config.yaml
dataset: "regions of photos with short descriptions (Visual Genome)"
tokenizer: "word"
encoder_norm_position: "res_post"
encoder_layer_scale_init: 1.0
encoder_parallel_block: false
text_encoder_norm: "layernorm"
text_encoder_inner_norm: false
text_encoder_positions: "learned"
muon_scale: "match_rms_adamw"
adamw_lr_other_params: 0.002
lr_schedule: "poly"
Rows from block 5 of the image encoder of a small contrastive image-text model, named by matrix and row number. Rows with one number belong to one neuron. Each number is 200 + 30 x the weight over its row's rms, rounded and kept within 0 to 999. All counts start at 0.
Before each neuron's rows are labels from the 100 images, of 14976, where the neuron reaches its highest value: "responds to" is what is common among them. Only what is clearly more common there than usual is listed. The data: regions of photos with short descriptions (Visual Genome). In brackets: how many of the 100.
# fc1: MLP up (encoder.blocks.5.mlp.fc1.weight, 2048x512), inputs 206-308
# fc2: MLP down (encoder.blocks.5.mlp.fc2.weight, 512x2048, transposed), outputs 206-308

responds to: text has "blue" (30)
fc1.11,182,187,201,245,195,177,204,192,219,223,165,213,209,161,133,217,183,211,175,212,167,175,177,160,210,229,191,148,232,233,269,260,183,197,152,176,199,189,225,170,148,233,219,183,258,210,256,198,205,223,225,162,228,208,143,181,208,197,233,177,176,153,176,228,243,176,218,147,183,196,195,195,200,205,260,203,191,179,212,203,194,256,161,164,193,198,204,184,181,113,242,164,162,200,206,200,209,191,219,229,194,197,206
fc2.11,176,190,161,119,215,208,187,162,147,231,162,234,191,166,198,211,197,188,217,206,181,182,225,206,166,170,242,243,228,199,196,180,165,225,197,180,250,151,192,216,238,177,196,194,218,191,209,176,205,193,228,236,160,218,227,214,176,257,196,226,253,175,238,197,223,205,183,233,158,172,210,179,178,189,198,190,181,149,186,203,136,194,243,169,170,169,271,216,196,196,199,160,192,267,190,256,180,148,132,238,252,190,186

responds to: text has "red" (38)
fc1.251,224,128,172,185,210,231,143,252,216,232,156,147,198,171,182,209,203,180,169,238,201,225,167,199,276,219,263,209,185,194,225,227,205,189,189,156,184,185,212,195,162,245,177,202,230,270,183,221,241,179,224,186,227,173,208,254,171,172,180,209,237,195,229,214,241,214,218,185,190,174,194,187,179,224,186,242,232,226,172,205,147,210,196,192,162,222,254,193,252,181,225,207,222,230,202,214,183,210,156,190,144,194,191
fc2.251,198,212,243,218,212,168,248,198,190,203,241,143,247,222,159,178,165,207,195,194,208,208,195,199,170,174,175,203,214,165,176,210,242,188,191,216,199,208,214,208,242,174,176,169,167,199,230,168,237,211,215,249,209,223,221,222,211,158,179,176,138,173,168,222,219,197,235,194,192,168,205,197,175,239,200,167,210,199,233,189,242,171,191,157,234,167,224,195,162,178,177,196,195,275,179,204,216,158,230,246,219,262,124

responds to: text has "blue" (29)
fc1.515,212,152,197,206,173,218,244,150,174,230,267,201,242,235,193,206,214,184,192,213,247,141,148,182,164,183,245,197,197,171,184,253,244,167,208,228,272,175,241,187,171,233,228,190,267,244,212,213,219,178,243,225,215,157,162,163,192,170,211,218,187,245,216,248,207,191,159,226,202,195,160,235,172,214,169,189,213,175,236,201,221,232,194,249,196,179,196,201,195,185,281,220,169,149,203,225,171,208,177,185,133,187,194
fc2.515,251,181,218,198,215,199,181,250,243,209,164,164,182,194,177,204,230,239,246,224,195,256,209,182,218,198,220,177,203,224,193,153,176,132,230,153,177,246,236,231,203,203,212,172,155,188,218,195,208,235,191,229,183,236,240,219,195,231,143,238,205,144,223,198,214,184,212,211,220,150,253,175,182,207,188,195,188,196,202,226,160,190,185,185,178,205,198,197,268,176,180,246,202,258,217,164,195,190,198,168,170,232,226

responds to: text has "red" (29)
fc1.725,150,226,200,209,159,262,141,216,170,209,205,178,274,214,222,224,180,202,194,237,224,188,229,238,247,172,214,217,208,213,218,206,198,201,204,224,204,243,248,270,136,202,223,196,227,250,206,241,195,204,223,142,190,213,220,140,255,156,235,148,209,221,208,203,187,232,190,196,240,199,234,158,208,155,226,225,228,205,181,234,244,208,174,166,199,200,224,189,223,183,128,176,207,229,178,212,254,195,207,210,238,170,218
fc2.725,212,200,195,193,223,192,185,207,256,190,204,162,238,197,195,212,202,238,203,195,223,213,223,217,178,191,186,181,193,207,187,218,161,209,158,134,238,217,240,195,234,199,176,152,238,179,185,171,214,185,178,258,226,187,233,215,169,173,173,213,237,188,216,206,213,232,158,229,133,178,201,231,187,205,198,169,202,159,231,191,208,230,226,183,216,195,233,211,246,164,150,162,208,225,218,215,173,173,242,172,256,225,214

responds to: text has "green" (31)
fc1.507,185,182,226,212,250,223,221,242,194,206,215,206,233,168,235,178,180,194,196,182,192,140,248,195,221,167,175,249,252,167,262,244,211,212,210,208,223,163,187,204,188,174,184,213,183,164,245,222,212,147,202,225,216,197,173,178,189,194,202,166,140,209,193,202,194,250,192,180,202,208,171,234,192,218,198,192,213,255,193,212,158,253,221,112,215,171,184,183,223,221,192,168,193,165,234,230,157,229,238,235,171,255,149
fc2.507,178,162,235,229,219,200,200,176,212,190,197,172,176,182,194,227,151,178,205,211,262,226,189,159,203,237,216,155,191,167,218,186,147,152,189,162,220,215,176,219,214,226,210,212,213,268,154,233,145,231,196,248,182,216,189,238,238,202,172,234,250,195,175,232,207,201,248,198,207,243,210,217,226,187,206,208,167,190,196,204,203,212,197,214,224,234,196,176,199,187,210,251,196,204,163,185,181,245,188,169,172,213,180

responds to: text has "green" (26)
fc1.300,222,170,186,174,173,155,161,305,220,189,235,204,247,172,204,170,187,199,184,229,206,239,204,213,153,185,202,233,237,186,193,230,172,213,229,199,223,206,244,236,193,226,207,193,194,215,126,202,221,202,250,167,234,203,171,191,189,122,147,226,197,182,230,178,149,120,187,190,240,174,190,200,169,216,195,180,183,199,212,172,222,220,158,177,193,227,223,196,225,158,185,223,227,238,190,195,170,180,198,268,204,224,178
fc2.300,168,212,225,230,202,195,199,214,200,193,196,194,165,177,236,243,208,234,223,204,216,154,164,210,250,183,210,297,154,196,207,190,180,215,200,182,244,216,260,220,175,196,194,233,161,214,219,167,211,214,216,261,214,166,219,213,209,258,229,181,203,207,160,259,250,220,166,147,219,244,222,226,203,179,235,169,194,224,167,178,185,200,203,178,181,176,233,167,237,197,215,181,194,198,192,205,242,169,220,199,205,254,186

responds to: text has "green" (29)
fc1.362,199,168,145,224,208,150,208,237,281,225,204,189,197,208,193,179,188,173,168,146,207,145,279,216,238,183,171,246,213,178,224,204,193,210,164,235,211,176,165,227,214,176,254,181,190,184,250,240,259,191,221,187,170,161,157,228,257,170,239,234,171,178,209,235,163,261,173,233,183,189,235,202,224,225,210,182,175,199,218,248,207,194,216,172,172,235,195,186,218,194,124,209,199,177,183,214,169,223,193,226,256,193,196
fc2.362,147,223,254,245,258,218,200,171,192,178,187,177,189,182,225,258,177,207,266,211,196,257,167,221,132,227,156,160,248,191,279,159,209,241,189,211,204,176,222,194,202,194,176,227,167,135,204,192,166,174,167,222,241,203,220,215,159,178,138,176,216,183,211,191,216,189,184,174,184,197,207,253,175,166,124,228,251,189,151,248,218,222,139,166,232,220,254,227,165,168,221,139,184,172,212,147,203,219,174,192,175,221,222

responds to: text has "green" (28)
fc1.597,254,236,192,181,166,185,229,186,175,209,188,178,214,205,223,209,169,251,239,228,201,192,189,251,121,184,200,225,223,196,189,214,172,253,185,216,233,198,154,196,199,256,143,191,247,182,207,172,219,189,188,233,165,186,241,216,209,170,173,134,229,187,258,175,184,216,242,176,180,154,152,181,165,191,178,182,224,187,179,219,207,198,198,153,203,200,222,197,241,186,224,200,170,176,205,219,168,209,216,166,224,151,210
fc2.597,159,214,212,207,220,187,142,237,222,166,226,217,202,153,165,208,212,207,189,157,175,210,228,217,221,249,210,184,149,214,199,192,207,190,243,216,181,221,225,217,235,200,202,207,195,246,197,177,149,136,206,209,182,270,175,195,182,231,144,206,187,169,178,229,234,244,178,225,215,208,252,208,207,271,215,194,174,191,181,215,190,196,246,189,196,176,217,195,207,193,194,166,228,215,146,144,208,164,220,166,166,196,210

responds to: text has "green" (33)
fc1.734,217,172,192,211,174,239,147,174,191,201,221,187,134,251,190,146,233,223,130,181,172,195,223,198,234,161,242,204,233,132,242,186,228,189,172,213,217,222,205,165,204,218,201,218,198,225,169,219,196,138,192,224,127,193,205,203,214,226,152,188,193,189,198,203,244,184,158,206,143,211,238,185,155,241,190,251,226,232,210,183,210,167,182,194,203,219,216,188,236,185,209,151,166,176,169,210,234,237,237,229,175,224,149
fc2.734,227,222,176,156,209,191,145,197,244,249,218,166,291,196,169,177,168,186,239,245,215,207,189,168,195,240,168,254,183,217,172,231,172,238,205,230,161,166,219,243,202,215,197,245,159,144,139,218,222,215,148,171,242,242,194,221,167,216,205,164,222,144,216,194,202,206,144,159,179,234,210,167,211,203,228,122,211,220,138,174,196,204,184,189,139,195,203,189,212,210,188,191,152,150,173,175,169,148,198,147,176,185,217

responds to: text has "red" (33)
fc1.546,254,230,140,215,216,223,254,183,207,176,198,207,234,190,212,185,145,253,200,238,202,162,150,193,258,147,236,167,243,200,214,203,214,142,204,219,199,155,211,152,203,165,221,185,234,198,187,183,205,216,213,162,145,183,174,238,157,187,154,202,189,230,197,171,156,167,155,206,187,197,274,227,215,253,255,192,236,168,163,163,201,206,175,202,234,224,191,201,173,234,152,194,183,183,221,215,240,170,185,219,162,238,172
fc2.546,195,220,256,209,230,199,217,205,189,248,167,160,227,233,209,213,216,258,200,220,175,231,148,236,163,193,206,244,194,192,168,192,173,211,238,212,206,222,205,209,164,258,211,176,195,240,238,235,247,206,215,234,186,175,180,183,225,180,226,209,172,205,213,155,221,243,174,170,208,225,200,220,170,259,205,220,192,226,200,211,238,183,249,196,204,170,225,189,183,204,249,228,204,221,228,200,205,229,159,189,213,277,209

responds to: text has "red" (29)
fc1.344,210,188,212,175,231,223,233,168,196,211,193,143,181,228,209,191,184,213,150,183,161,185,178,251,189,211,180,158,191,153,241,155,272,225,248,181,272,164,218,135,222,218,199,208,187,160,177,240,244,189,228,198,169,184,169,170,236,148,179,227,223,260,218,194,223,218,215,238,191,193,204,166,196,210,193,194,208,169,225,202,174,178,193,155,205,226,196,190,202,216,181,250,231,227,269,204,195,213,153,174,151,218,270
fc2.344,179,282,179,199,131,224,219,279,231,192,247,198,175,198,161,192,158,238,214,165,198,211,236,239,263,202,184,210,217,210,182,247,239,218,193,191,172,224,163,201,205,171,154,188,236,203,196,187,178,202,200,206,215,226,206,192,206,240,185,173,177,160,258,201,196,189,199,172,198,207,188,212,184,206,201,263,231,180,195,181,203,174,176,253,160,204,279,212,189,185,231,193,178,178,177,155,201,196,231,187,198,210,225

responds to: text has "blue" (37)
fc1.740,264,155,204,187,187,185,170,231,237,169,136,206,175,157,189,252,222,223,252,181,210,209,153,197,238,203,198,184,217,185,196,215,230,171,211,201,212,157,211,231,204,236,210,161,175,191,213,216,213,220,128,221,266,181,192,200,213,159,230,174,212,203,212,200,232,154,146,177,189,158,225,241,185,173,160,202,214,236,195,176,219,222,213,156,219,214,224,184,191,181,227,191,146,256,161,224,160,195,226,252,204,193,194
fc2.740,152,235,187,152,230,166,202,172,218,235,241,226,229,255,217,222,193,214,189,185,166,210,234,183,179,181,242,196,200,249,181,184,203,216,195,267,235,217,158,116,271,158,209,222,154,215,200,160,202,253,217,186,188,222,189,151,218,262,161,177,207,160,238,203,219,214,194,153,227,251,148,196,230,211,175,249,187,163,198,195,188,206,220,175,215,177,237,197,171,155,212,226,186,199,214,205,242,192,184,158,218,161,203

responds to: text has "green" (28)
fc1.269,221,232,192,242,244,192,190,226,212,224,182,216,169,186,229,212,172,240,184,192,205,201,231,177,191,199,167,227,242,180,210,230,196,194,198,188,126,233,220,206,223,212,195,236,183,182,192,160,181,216,180,191,201,164,247,214,154,209,204,209,192,124,223,180,211,224,202,174,176,223,215,193,196,165,191,201,232,225,182,145,211,194,142,206,236,173,257,181,241,234,178,177,253,187,199,179,138,166,224,219,150,185,244
fc2.269,219,193,188,182,202,153,212,186,178,253,234,223,256,222,234,209,202,197,169,175,181,164,151,268,283,130,146,191,255,223,216,165,199,204,159,176,246,212,193,211,183,210,221,212,184,221,210,196,177,197,191,212,175,175,188,211,184,165,163,179,210,206,144,199,254,201,201,245,172,220,214,216,188,189,217,145,229,171,236,204,222,174,218,174,208,171,218,223,186,169,240,186,189,168,209,231,200,203,179,178,181,241,221

responds to: text has "blue" (26)
fc1.553,214,193,290,250,165,252,188,162,231,237,178,194,184,213,157,241,178,196,195,225,222,141,200,195,170,209,193,200,270,250,187,217,174,177,204,173,174,230,179,236,190,236,181,137,204,210,171,186,201,204,252,184,217,228,217,208,228,203,215,223,183,155,196,142,172,205,267,197,236,226,149,205,158,147,241,219,237,208,153,199,210,224,203,237,179,239,165,206,157,199,202,188,189,179,175,239,182,237,162,225,163,228,246
fc2.553,181,220,162,253,226,199,160,202,189,190,160,172,236,190,213,184,202,166,211,217,126,218,228,125,223,214,169,179,209,164,225,173,234,216,166,207,229,191,216,212,207,235,211,134,184,252,219,232,185,176,226,202,216,207,222,202,161,188,170,175,174,215,158,288,190,241,181,196,150,147,254,239,185,197,203,214,176,222,226,232,241,188,230,146,201,202,199,196,185,205,166,223,171,141,158,173,202,230,188,211,197,232,235