A small contrastive image-text model, trained from scratch: 64-pixel images.
Rows from block 3 of the image encoder, named by matrix and row number. Rows with one number belong to one neuron. Each number is 128 + 32 x the weight over the matrix's rms, rounded and kept within 0 to 255. All counts start at 0. Numbers have three digits each.
# fc1: MLP up (encoder.blocks.3.mlp.fc1.weight, 2048x512), inputs 342-511
# fc2: MLP down (encoder.blocks.3.mlp.fc2.weight, 512x2048, transposed), outputs 342-511
fc1.1648:104083112160092132107130150129203126168150122152139151123108075149130103095100094160115129145127171092110157117144129095083177120083149135203069083208069133143152133143112130119129072141108150156169114128116132101162112128153197137192135133182077184133150150137141097125166114071086093163094129039123142076107108103124116176121130187110151152119154127097183160095167069142133140170127125108072149174138165115168149105128112112146180139132168143138166125121176164108147141156122123170107138091087137118118169116
fc1.1649:162129082194114142131090152114057160122091126126124150103153122135100078149151092152116159162114111077108121110141142163133101131144136118146105129135175070159113095132148120095123136116048103167164115088119093105145141085160124165165169121137117116103148151057124149065156197153156177152118113126099151089169108138147079151093119112130113117146124138106079120142113146172045080119107137149140115116113150119126174124137115103117133156106138160145131136109184098095115103128142168161126115113147104153074083131
fc1.1650:147118141131158144128168155190164125139117148113137152122204161107118120101104099132077116126127172140169160091116145146127132175188120140135171138158174110104100123119131115135119086151074130156131117144145164080146107137161102141153088096148183169136140193095143108157109128131169176104153083163155103092132135161085161147139126175129131113074143081124166102131155110150127131162103158131111158055117161174099098148118113144141086139147113170143143147088126157122091143101138136094132118103150124113113128137
fc1.1651:132123170109123138133135127131123148152123146157115156154095122134114126161162099075136129094132104116169138167103108116129107118160154080111099139136115146124124138168145081152133131111090090105150155128127118108112085130114099112117150138089119093135106137152145113132152173116106119097137187135107122143093155091123129133177174081169159139145115161134103146119110145092096128149128108147129147094121109098103105114097122101143098091126115146119175135103157158145157142115120122115118155131134069108082123131
fc1.1652:154163154092123147082178170137159078133104100120162145153120182147153150062135092107140164157116126119103198109125153158151141092177076112146160150141116133162123170127112130100120161121154131117098122151133105153157129102059136138121165111124117125130171084094083157093131157131094143180115165171089114105171123081109121105137170133133130145117112123136172166154096088062120131113141179109119080168181129104132155158143122088134145204111199170158142171144142140146143135140112086153125119103082193131112099134
fc1.1653:149130132146139155109152085126097153112106146088143102138140158105108120133143152105118128118118122131098122149138106128107109145119158139135121115143139114096146108145146142108112090126077136136120138143172119141170132105118148117146137131113137149111125182136122134131148064130118112154096140123136106119141127155074099149129201145137101099086107133147108168117137151137125156164116113111129131131121127128142095090105119089127146084191138122098090159151106139135150079119147081131107150144119103072205114154
fc1.1654:166093148125120168158119096111141121125150123137123130100141149078109152122145122156098117124122173126123119103145068162131085135126137124123117110118151094120120127162117166125142104125134145135158152129124137105126139164142169112136112185062121145098136146118088079093117123156078102078122177137132126122193116098137176105194103134120109134144120094145118098175144144181132115093156107117119128145086186096053149140163126134118075136152174162124136144122107133127117152117125093107122129139080167118148082133
fc1.1655:130185181118131101168140065100151161149176112148158134114103181113132113052112125103137130096146082129118157155096205123131098139150111098162111146163145137087149211166125131099136118111141133125125136137171151119103171091143156130184103056150100170143116124101180090140173107101125178121219166101163122093197148114119115140111181129134091116106139100133152113095119152119215168220117039160090127172215165125142098057123146137162095119149111184140128162164137161120084169118139095179132099133157141090113066101
fc1.1656:163156187129094077079065090113152134149114142161127146108079187155080105130097075110103084109190098165180070155143086094151086114153126163124088121138063152131082159128125044132177107101122081147128096128102036121188140095147110108071087124166134120124141156087112147102132136124139146084162203162050074089094135047146145117203101151112133143159136139106057128124103147064108145152164136089192132150110139097109113161147085111166152115153127155084115120177151105117118104176124162079209082061208111130155168040
fc1.1657:081129170091161124161128129158168138085101064128118104098144110146107127134094133112153137133116136147163170148134223155094097123118042138131148084154151109135088101130176097146125085120090150119063123111148120167114171150093184103128140142171126176144143112124144110102172114070139122136171157143131138093131189080170102153111084101131106150132156132138110161105179130172117110130119085164146143057082151189144122063113086090186173122170141111128126128123116089167167160093141118166186138144183066152156115117
fc1.1658:091144122077131113150131167093170145111088169143188149050083162185202154092093130105136142158134153086136117108091086130188099107151122124106148102166127187131086087119142190136084149205069086146090084148088128141030092064105186172137105143078101146093133147160173118094136150112196151090112161164168112118159127111165154137102155102156108086134115195107103167115175156163102206123140118134119144184086139146146172140004093126152164125118120133164176102108153130193109086109113152136121056075068158070149119092
fc1.1659:130116159122146115158128161153121129141139085111131119100120148108195118143152152100146120123148153137168156127123149108099168117122117137131143150127136107100146122172122122130165117149139084134138127126121107156132156124122087084161163101193148153141109157129137098090118084164126152140128154104130148100154131120130170114136129151106144125120140141133088142150114142117147144113125141159138138143131104138112125111131108132096155118105136097164147143133112133107128094135090129148152061132099143140140145146
fc1.1660:046167123097055110134048108118123096117146107066158177107140098166129183112124071119122137118020075172132129062129139134110124150111117127167162115113074204100047166106096117126085155128119222194078133135102062146134128148184161164083144121131106149051165113193166177118181105236143125148123137187115151176102123128140129146175142092140153105084101084131091167131111148140085093107137044089127114246074163174209157123112201107099180124123151096091193129162121118113117110134095131114178138129097120163081087122
fc1.1661:160136126139170135073101088121141104106104107111127150165142096144136091099091112160125148125104081061047123194165166168108094159112099081157131111126059112097072138230151097160062077099162129057162110091046116115155084121130102101173161124136117162129124130108165134117167168084108240184145107127129063120135183131079179080147134111106074082149120140081057167100193119134086138107151089175111102151141122122139040168162182151126065170109091082187150118118059152158164127102173155102106122189186106131138175173
fc1.1662:112151104092113115149134161128157128099161157163137155053180143104110135162147147116093080155133116108166171147092141188160125121085161124122101115140086126139069155133135107116084132129157116108187078099177144115144159131183155158126163145131120129168089150142144116151144122120116121189080098113083113179100142111103107146148134140144136173117150122147108153089136122140114086138078102114207120108100186209128105113145103113100126123114115165129079099153144143132123103096118185148096120198093073144118150143
fc1.1663:126203108121139153135128111117116120133134145137144139172132088114161049146119133190142172121087215130114054131112153094043163099079117160076129099102096094070170136147114136177145091162156136186135147079121157119163061180101135145122159157133093121137181154132147146113089064173158101147164157122132118127095185136109166139169059163157202145154072129089155141139139165120081065118150088143080114121092120163142134065182143130138109199147126121178104170086087174151137168184117149113149067117150134117131174130
fc1.1664:115113113165133101168118096120111090072123118154082082158064135105141097098139153136131166125102132144121086195128116159132118108078118115136132139164128140136143138115149145080113171180157119130138133170149189156148162145101120138136116110120106088089123139120127137114117116094180101138135097111117150124079136139068110124128082145114066160159123169129077130077170121079084131130091157157095140129169134110108171095153096095111159106098127104138081113125139119153171128106104114140143153088154155132160132152
fc1.1665:131112194192120090134120151129100125098121126192121116129193135032113171141099145173124138102099149201112197090145138167146071107150090117086113211121100082131180104132183100116127141108063161092136146059120166055105159112060165082104095158139109141120167148162096123178107096085084157089068112161120126163125211188111138157157113158137172149110089082103152063123145103091179078108130138065125246136127194153135130175138211178120140117138193143131079173159184152073154120123170060118095124105108119124168100134
fc1.1666:163101123085074124156118122111182102126128149115167125078146112131111123166098080118167172144137114072148153061156198162153125032108149110148144170125150106138120124131097038140101126080136136093101103058145132156135122162126120096082099175152131153117085096114132099146073113174091177093117136183148145100120191140074150121085144140131062098052142137103088106107124156123051093135108052109066146095122128087067161165119109147156135104084186102136155072145128091111133096152149136078205155134149154119152107092
fc2.1648:109169116129144129137149116160069153154075114139082121129088119179103111129113147082111171103093144146159151137148100134164069152137169124126106174097110156105161155130133167083170149055197121131149157151122117103093147160126093187075090166142140183104128123103109134134149094161132120132144090124135118089166119124156189175147141122120156189133128109177083132108120133107136146133109093165106173126122105155129130114116152152175111161115068142076187065120110105151111127160110120070137163124166179054120094141
fc2.1649:058106125121139119094161130161138121111153117168138134133149069161140148143189148140144120071180124192137110156161129155110146160104116156091133145194032153107157162135119171155136138189168117147147093145112170111083127137108155149156127152152062136170128161127116096166141111099089094153096095125135109160097112162096159149171121100114138152105133114126150094136159054121130128103104112100146161118154176082139135082082106153123114118170081128144145105094138057117167111128099111081147176129111212133182162151
fc2.1650:080158142173131140111124149168100097090173117135100111115085054172137132149081143157128164100146087103166111150086160073104131134177135126112108108143091073156164137154132151147149151053159139157148055120073075135092156103140166134120165162135081131098102136167165132117164108126138128125167130120091123107159130152133185141181127176117140117128123128141098143135131171043088185109139175136086058200142115090152124140078166127098141063159154142054078078119126117093160144163151149135142094134098106141136164124
fc2.1651:102145133131131094128123115120152113121123166088079137084175130132123125140131168160143104145155118125135141107125137123128152114102114149151145125131137079140136133138134189120132110142113139151149156104115115175121141166112114105150105116143149196123132124134107124132137120129107100117143120117108157109109137161147118134133088137119105128178164099130139102156148163114144108103104117156159099158135126166140131136142132125129116175152154142137123101106107130110151110152146111135124139121138162108150118136
fc2.1652:113101121153097147124137137112192087126142141114109101119126127131108064098155115134029135109111118125131086169099117097140097117110155149122071125104139148121149102156179106173085143106128177089077150121128078106162125108135172129145120127188104080122112117127097124117178154127158117066087153200182149109108140219135181122119130146128158079103082092095081114099089136144145139170098116123204106146166087146134121136148166142122172116123113146142084119118151131095103117079147132128103103166159100196135082162
fc2.1653:127137126117119108105107154127144097138089129116167169150151116128162135137099127167133118127146103141161148135113127154135124109133111133128129148149130125111155096108104105167138154148161124110155135124099126153101110171152131120117133112123102092143119112171136124140122128139083120121108106115143164118135140113148162119144079132106125123186172111088138110122133107089138161118081161154138111141143176130108155128126118129158100164069121142139123104149124141117091171115107148142147069141162116155079121093
fc2.1654:114142142152117125112122123107113118124084121138100113160107092140167127133086122105136126154138099127118142170146102155104099123118098146184108160135117120129123091124113133112093128129116120152116142131130106105135100104114088132169108101149136126145105136154148148156145142144144157125092131108125083138134131117157114122091116152095158171109123082141113185121124129144123152150105128093150096113120139142181147117103135135114194155082082121168143104102119139091136063114144146132152102090148132143083103139
fc2.1655:208115132160130112130160160152123094171088130145123133157102069153110116170120195150172121156123190113171076152138133168144145163118118120100132121134164127098083040156177127164091138153124178083146185134104145108162130122080149145037143128098197118122119129125129154135138116135137075076101167128144110090044084084143105144076130150168107186161088151158069113186128091123114109087145115183164148110117105126112159109166148132129163131104153128188162066139070095098174089094067125167106171084130123156117179151
fc2.1656:114150067121174125098145199148114183099113153107080090117194126122144152105196148125139136142061151130112099102142136145103172132128104139167157182122221110147169094141103157061119101123093161167168119163088133140054076079101145121181124121165191179097165143235147074103126110153099122085092027163184147140094085183108116180158148082187164150167137120116121129143166123139106167090164149147121145151096099128176110101114137180164141088139104140108136170051147136151132172107188119186153174182153111103182067149
fc2.1657:140146120147107144115096123160104128155151170106129120197142109139203134141077133154162134198166149113127103118071093145130113132156177134126119141131130144063189154053127145143118118096153168107142112146104127122121111135144124133119138103122148091106112130059137179157079187185144134160112100093110151182161069151112168113182192126137132117075120135128151133169093104066193162116116153069156142193091138082115157163105141106135138086122124114141158104108120146156147086139127088094078135108146192110090139144
fc2.1658:123151077179117129155085068180104159051129112091149110126192111054107119150081084169146139162125140120094144133128191102099197174183146089152143156112136119104178172080102130164146093085167136092127157143134146137179154201091160150098136150194134114158160137125146116156093172126130051182087079118108131156138153111127133102044146164110116142114148109154177080159142086083095175157073138163139114091124149121132165123124177113077095170150102142161121132135133149100126164103177139104134152156192130136090100118
fc2.1659:118167157148129120129101155109139113125113145129107123158146121084078142170119127142101132150128112135136101107124108126129125125121149102117099116128124164145123145091064128144134097141140110138129162100144128143148102100144129129139132142140109122124143155090148139146137112102114111194154104157106113151086078105155101137121151129135125119141117145141164121127094125113130123125142115108119128134126111136145136145095125133141098154121108100152102099126120130102144147139157123114140096126140134154136120116
fc2.1660:130152122190147090083152167108067072096116179065166095104173124142182096108116184157077185118210170129114124165067108134098183131161160157104090074166121130140184181197154146137104195136074056152169075138078146081120160068099119160130230128140193158171085175172149174135046120114100177082151086091078116095061134147068126129171147175149114105155184085193178112046163092140119106128133149187047109097149129144137109136087126135129091176148083064113105094108093125103094141138119172093117150130169163048164099059
fc2.1661:114104073156098081173119238102089117182135099165079138117104109117069122174156146135118081110114175200125195122148087114150153051096110104171211170126119213132216097156120138150128096150074089101169149152131118124109120124185185142164139144146144127176132171037156130170084073133179084117162188135105183173140124139147094181098143128102125154093090191166141134110108130098143143095208144115170133127121106105117157164148119137118070069120092143109136091084130113104045099123140151126190187042114134065131120051
fc2.1662:111139163164159136109145095158126077126135129138106088152139115129129140123089113114167144085159152147125157076155094093128088150133113150134156157144154116139148104109165145115100109098057098146119166133116099146071137169073140162123118139135136131138128131096139114124134159106111158109137167124181172037124078114157053141148097117118116073148135116109142134109099164124137160099098133124100161161138105089103118138085150129140128106132186106120140150138143117125153139102190148125112138057134153137136125105
fc2.1663:183107157162176164145139110119136124168160114137094113075114152146170141185184134100127142093151071180083150150115171213108180110147100134154110111134094128074137155148152170168128105157176064100188211113156194060121118101127063160135152108121223129088108167142077146134135158145187127083166122159076089107162090100099169066144145098148180146070132141134149162156138124146144151118124100110170134103097123090155188165083109144130219151083074070054061136159106094148150136127100093094100149157136135154143083063
fc2.1664:136142149138155124129125087109148111147131203157129140111120146127127160174130074108132173092106129111169110090104118141105120165138147184130177163152141114144119128145087114158107118110142123080066129086132117139113103143096140123165146119124148152172146100130104159142124128155083144183131157144146122109143087159131126121100136128127158113102148121118106117140163115124125168168103127147133172125110153178168097140123143166141126112138141158170158136103113101131108120092141128105129064126101080116087128102
fc2.1665:106144183099095132144115097099065149154112148166137139112054124165097105055161100076127140183169089142102121085115045111094142170128103105176182105161100154155125115106127119159036099148136108089108129069075096142098061155122101118099067130148165083081086130131180130103139136117120091115139139072121170127153017107113147158067122070159101185139138079137092196134130130149067121158096146142099068086142091066173114125106073129116159082142054249107116112109127142132177157109131115104166068140139154130120134122
fc2.1666:112166171130166132106177127156096064147133082166084148160074151162148149080121124100133063125131158182082079148110082076149088120156124150174076080162116137137076120153161176075085076134072171188087169109126122083106133125122162139140107113134128113185140144175129139106160076120117075082134121086082110107124120117155089116176115119141182165228121151155158121159117097107200168142163157122147110167150134152125112173134118150103091206174154129162099078063062130132145209183097122119063114120135161124102148186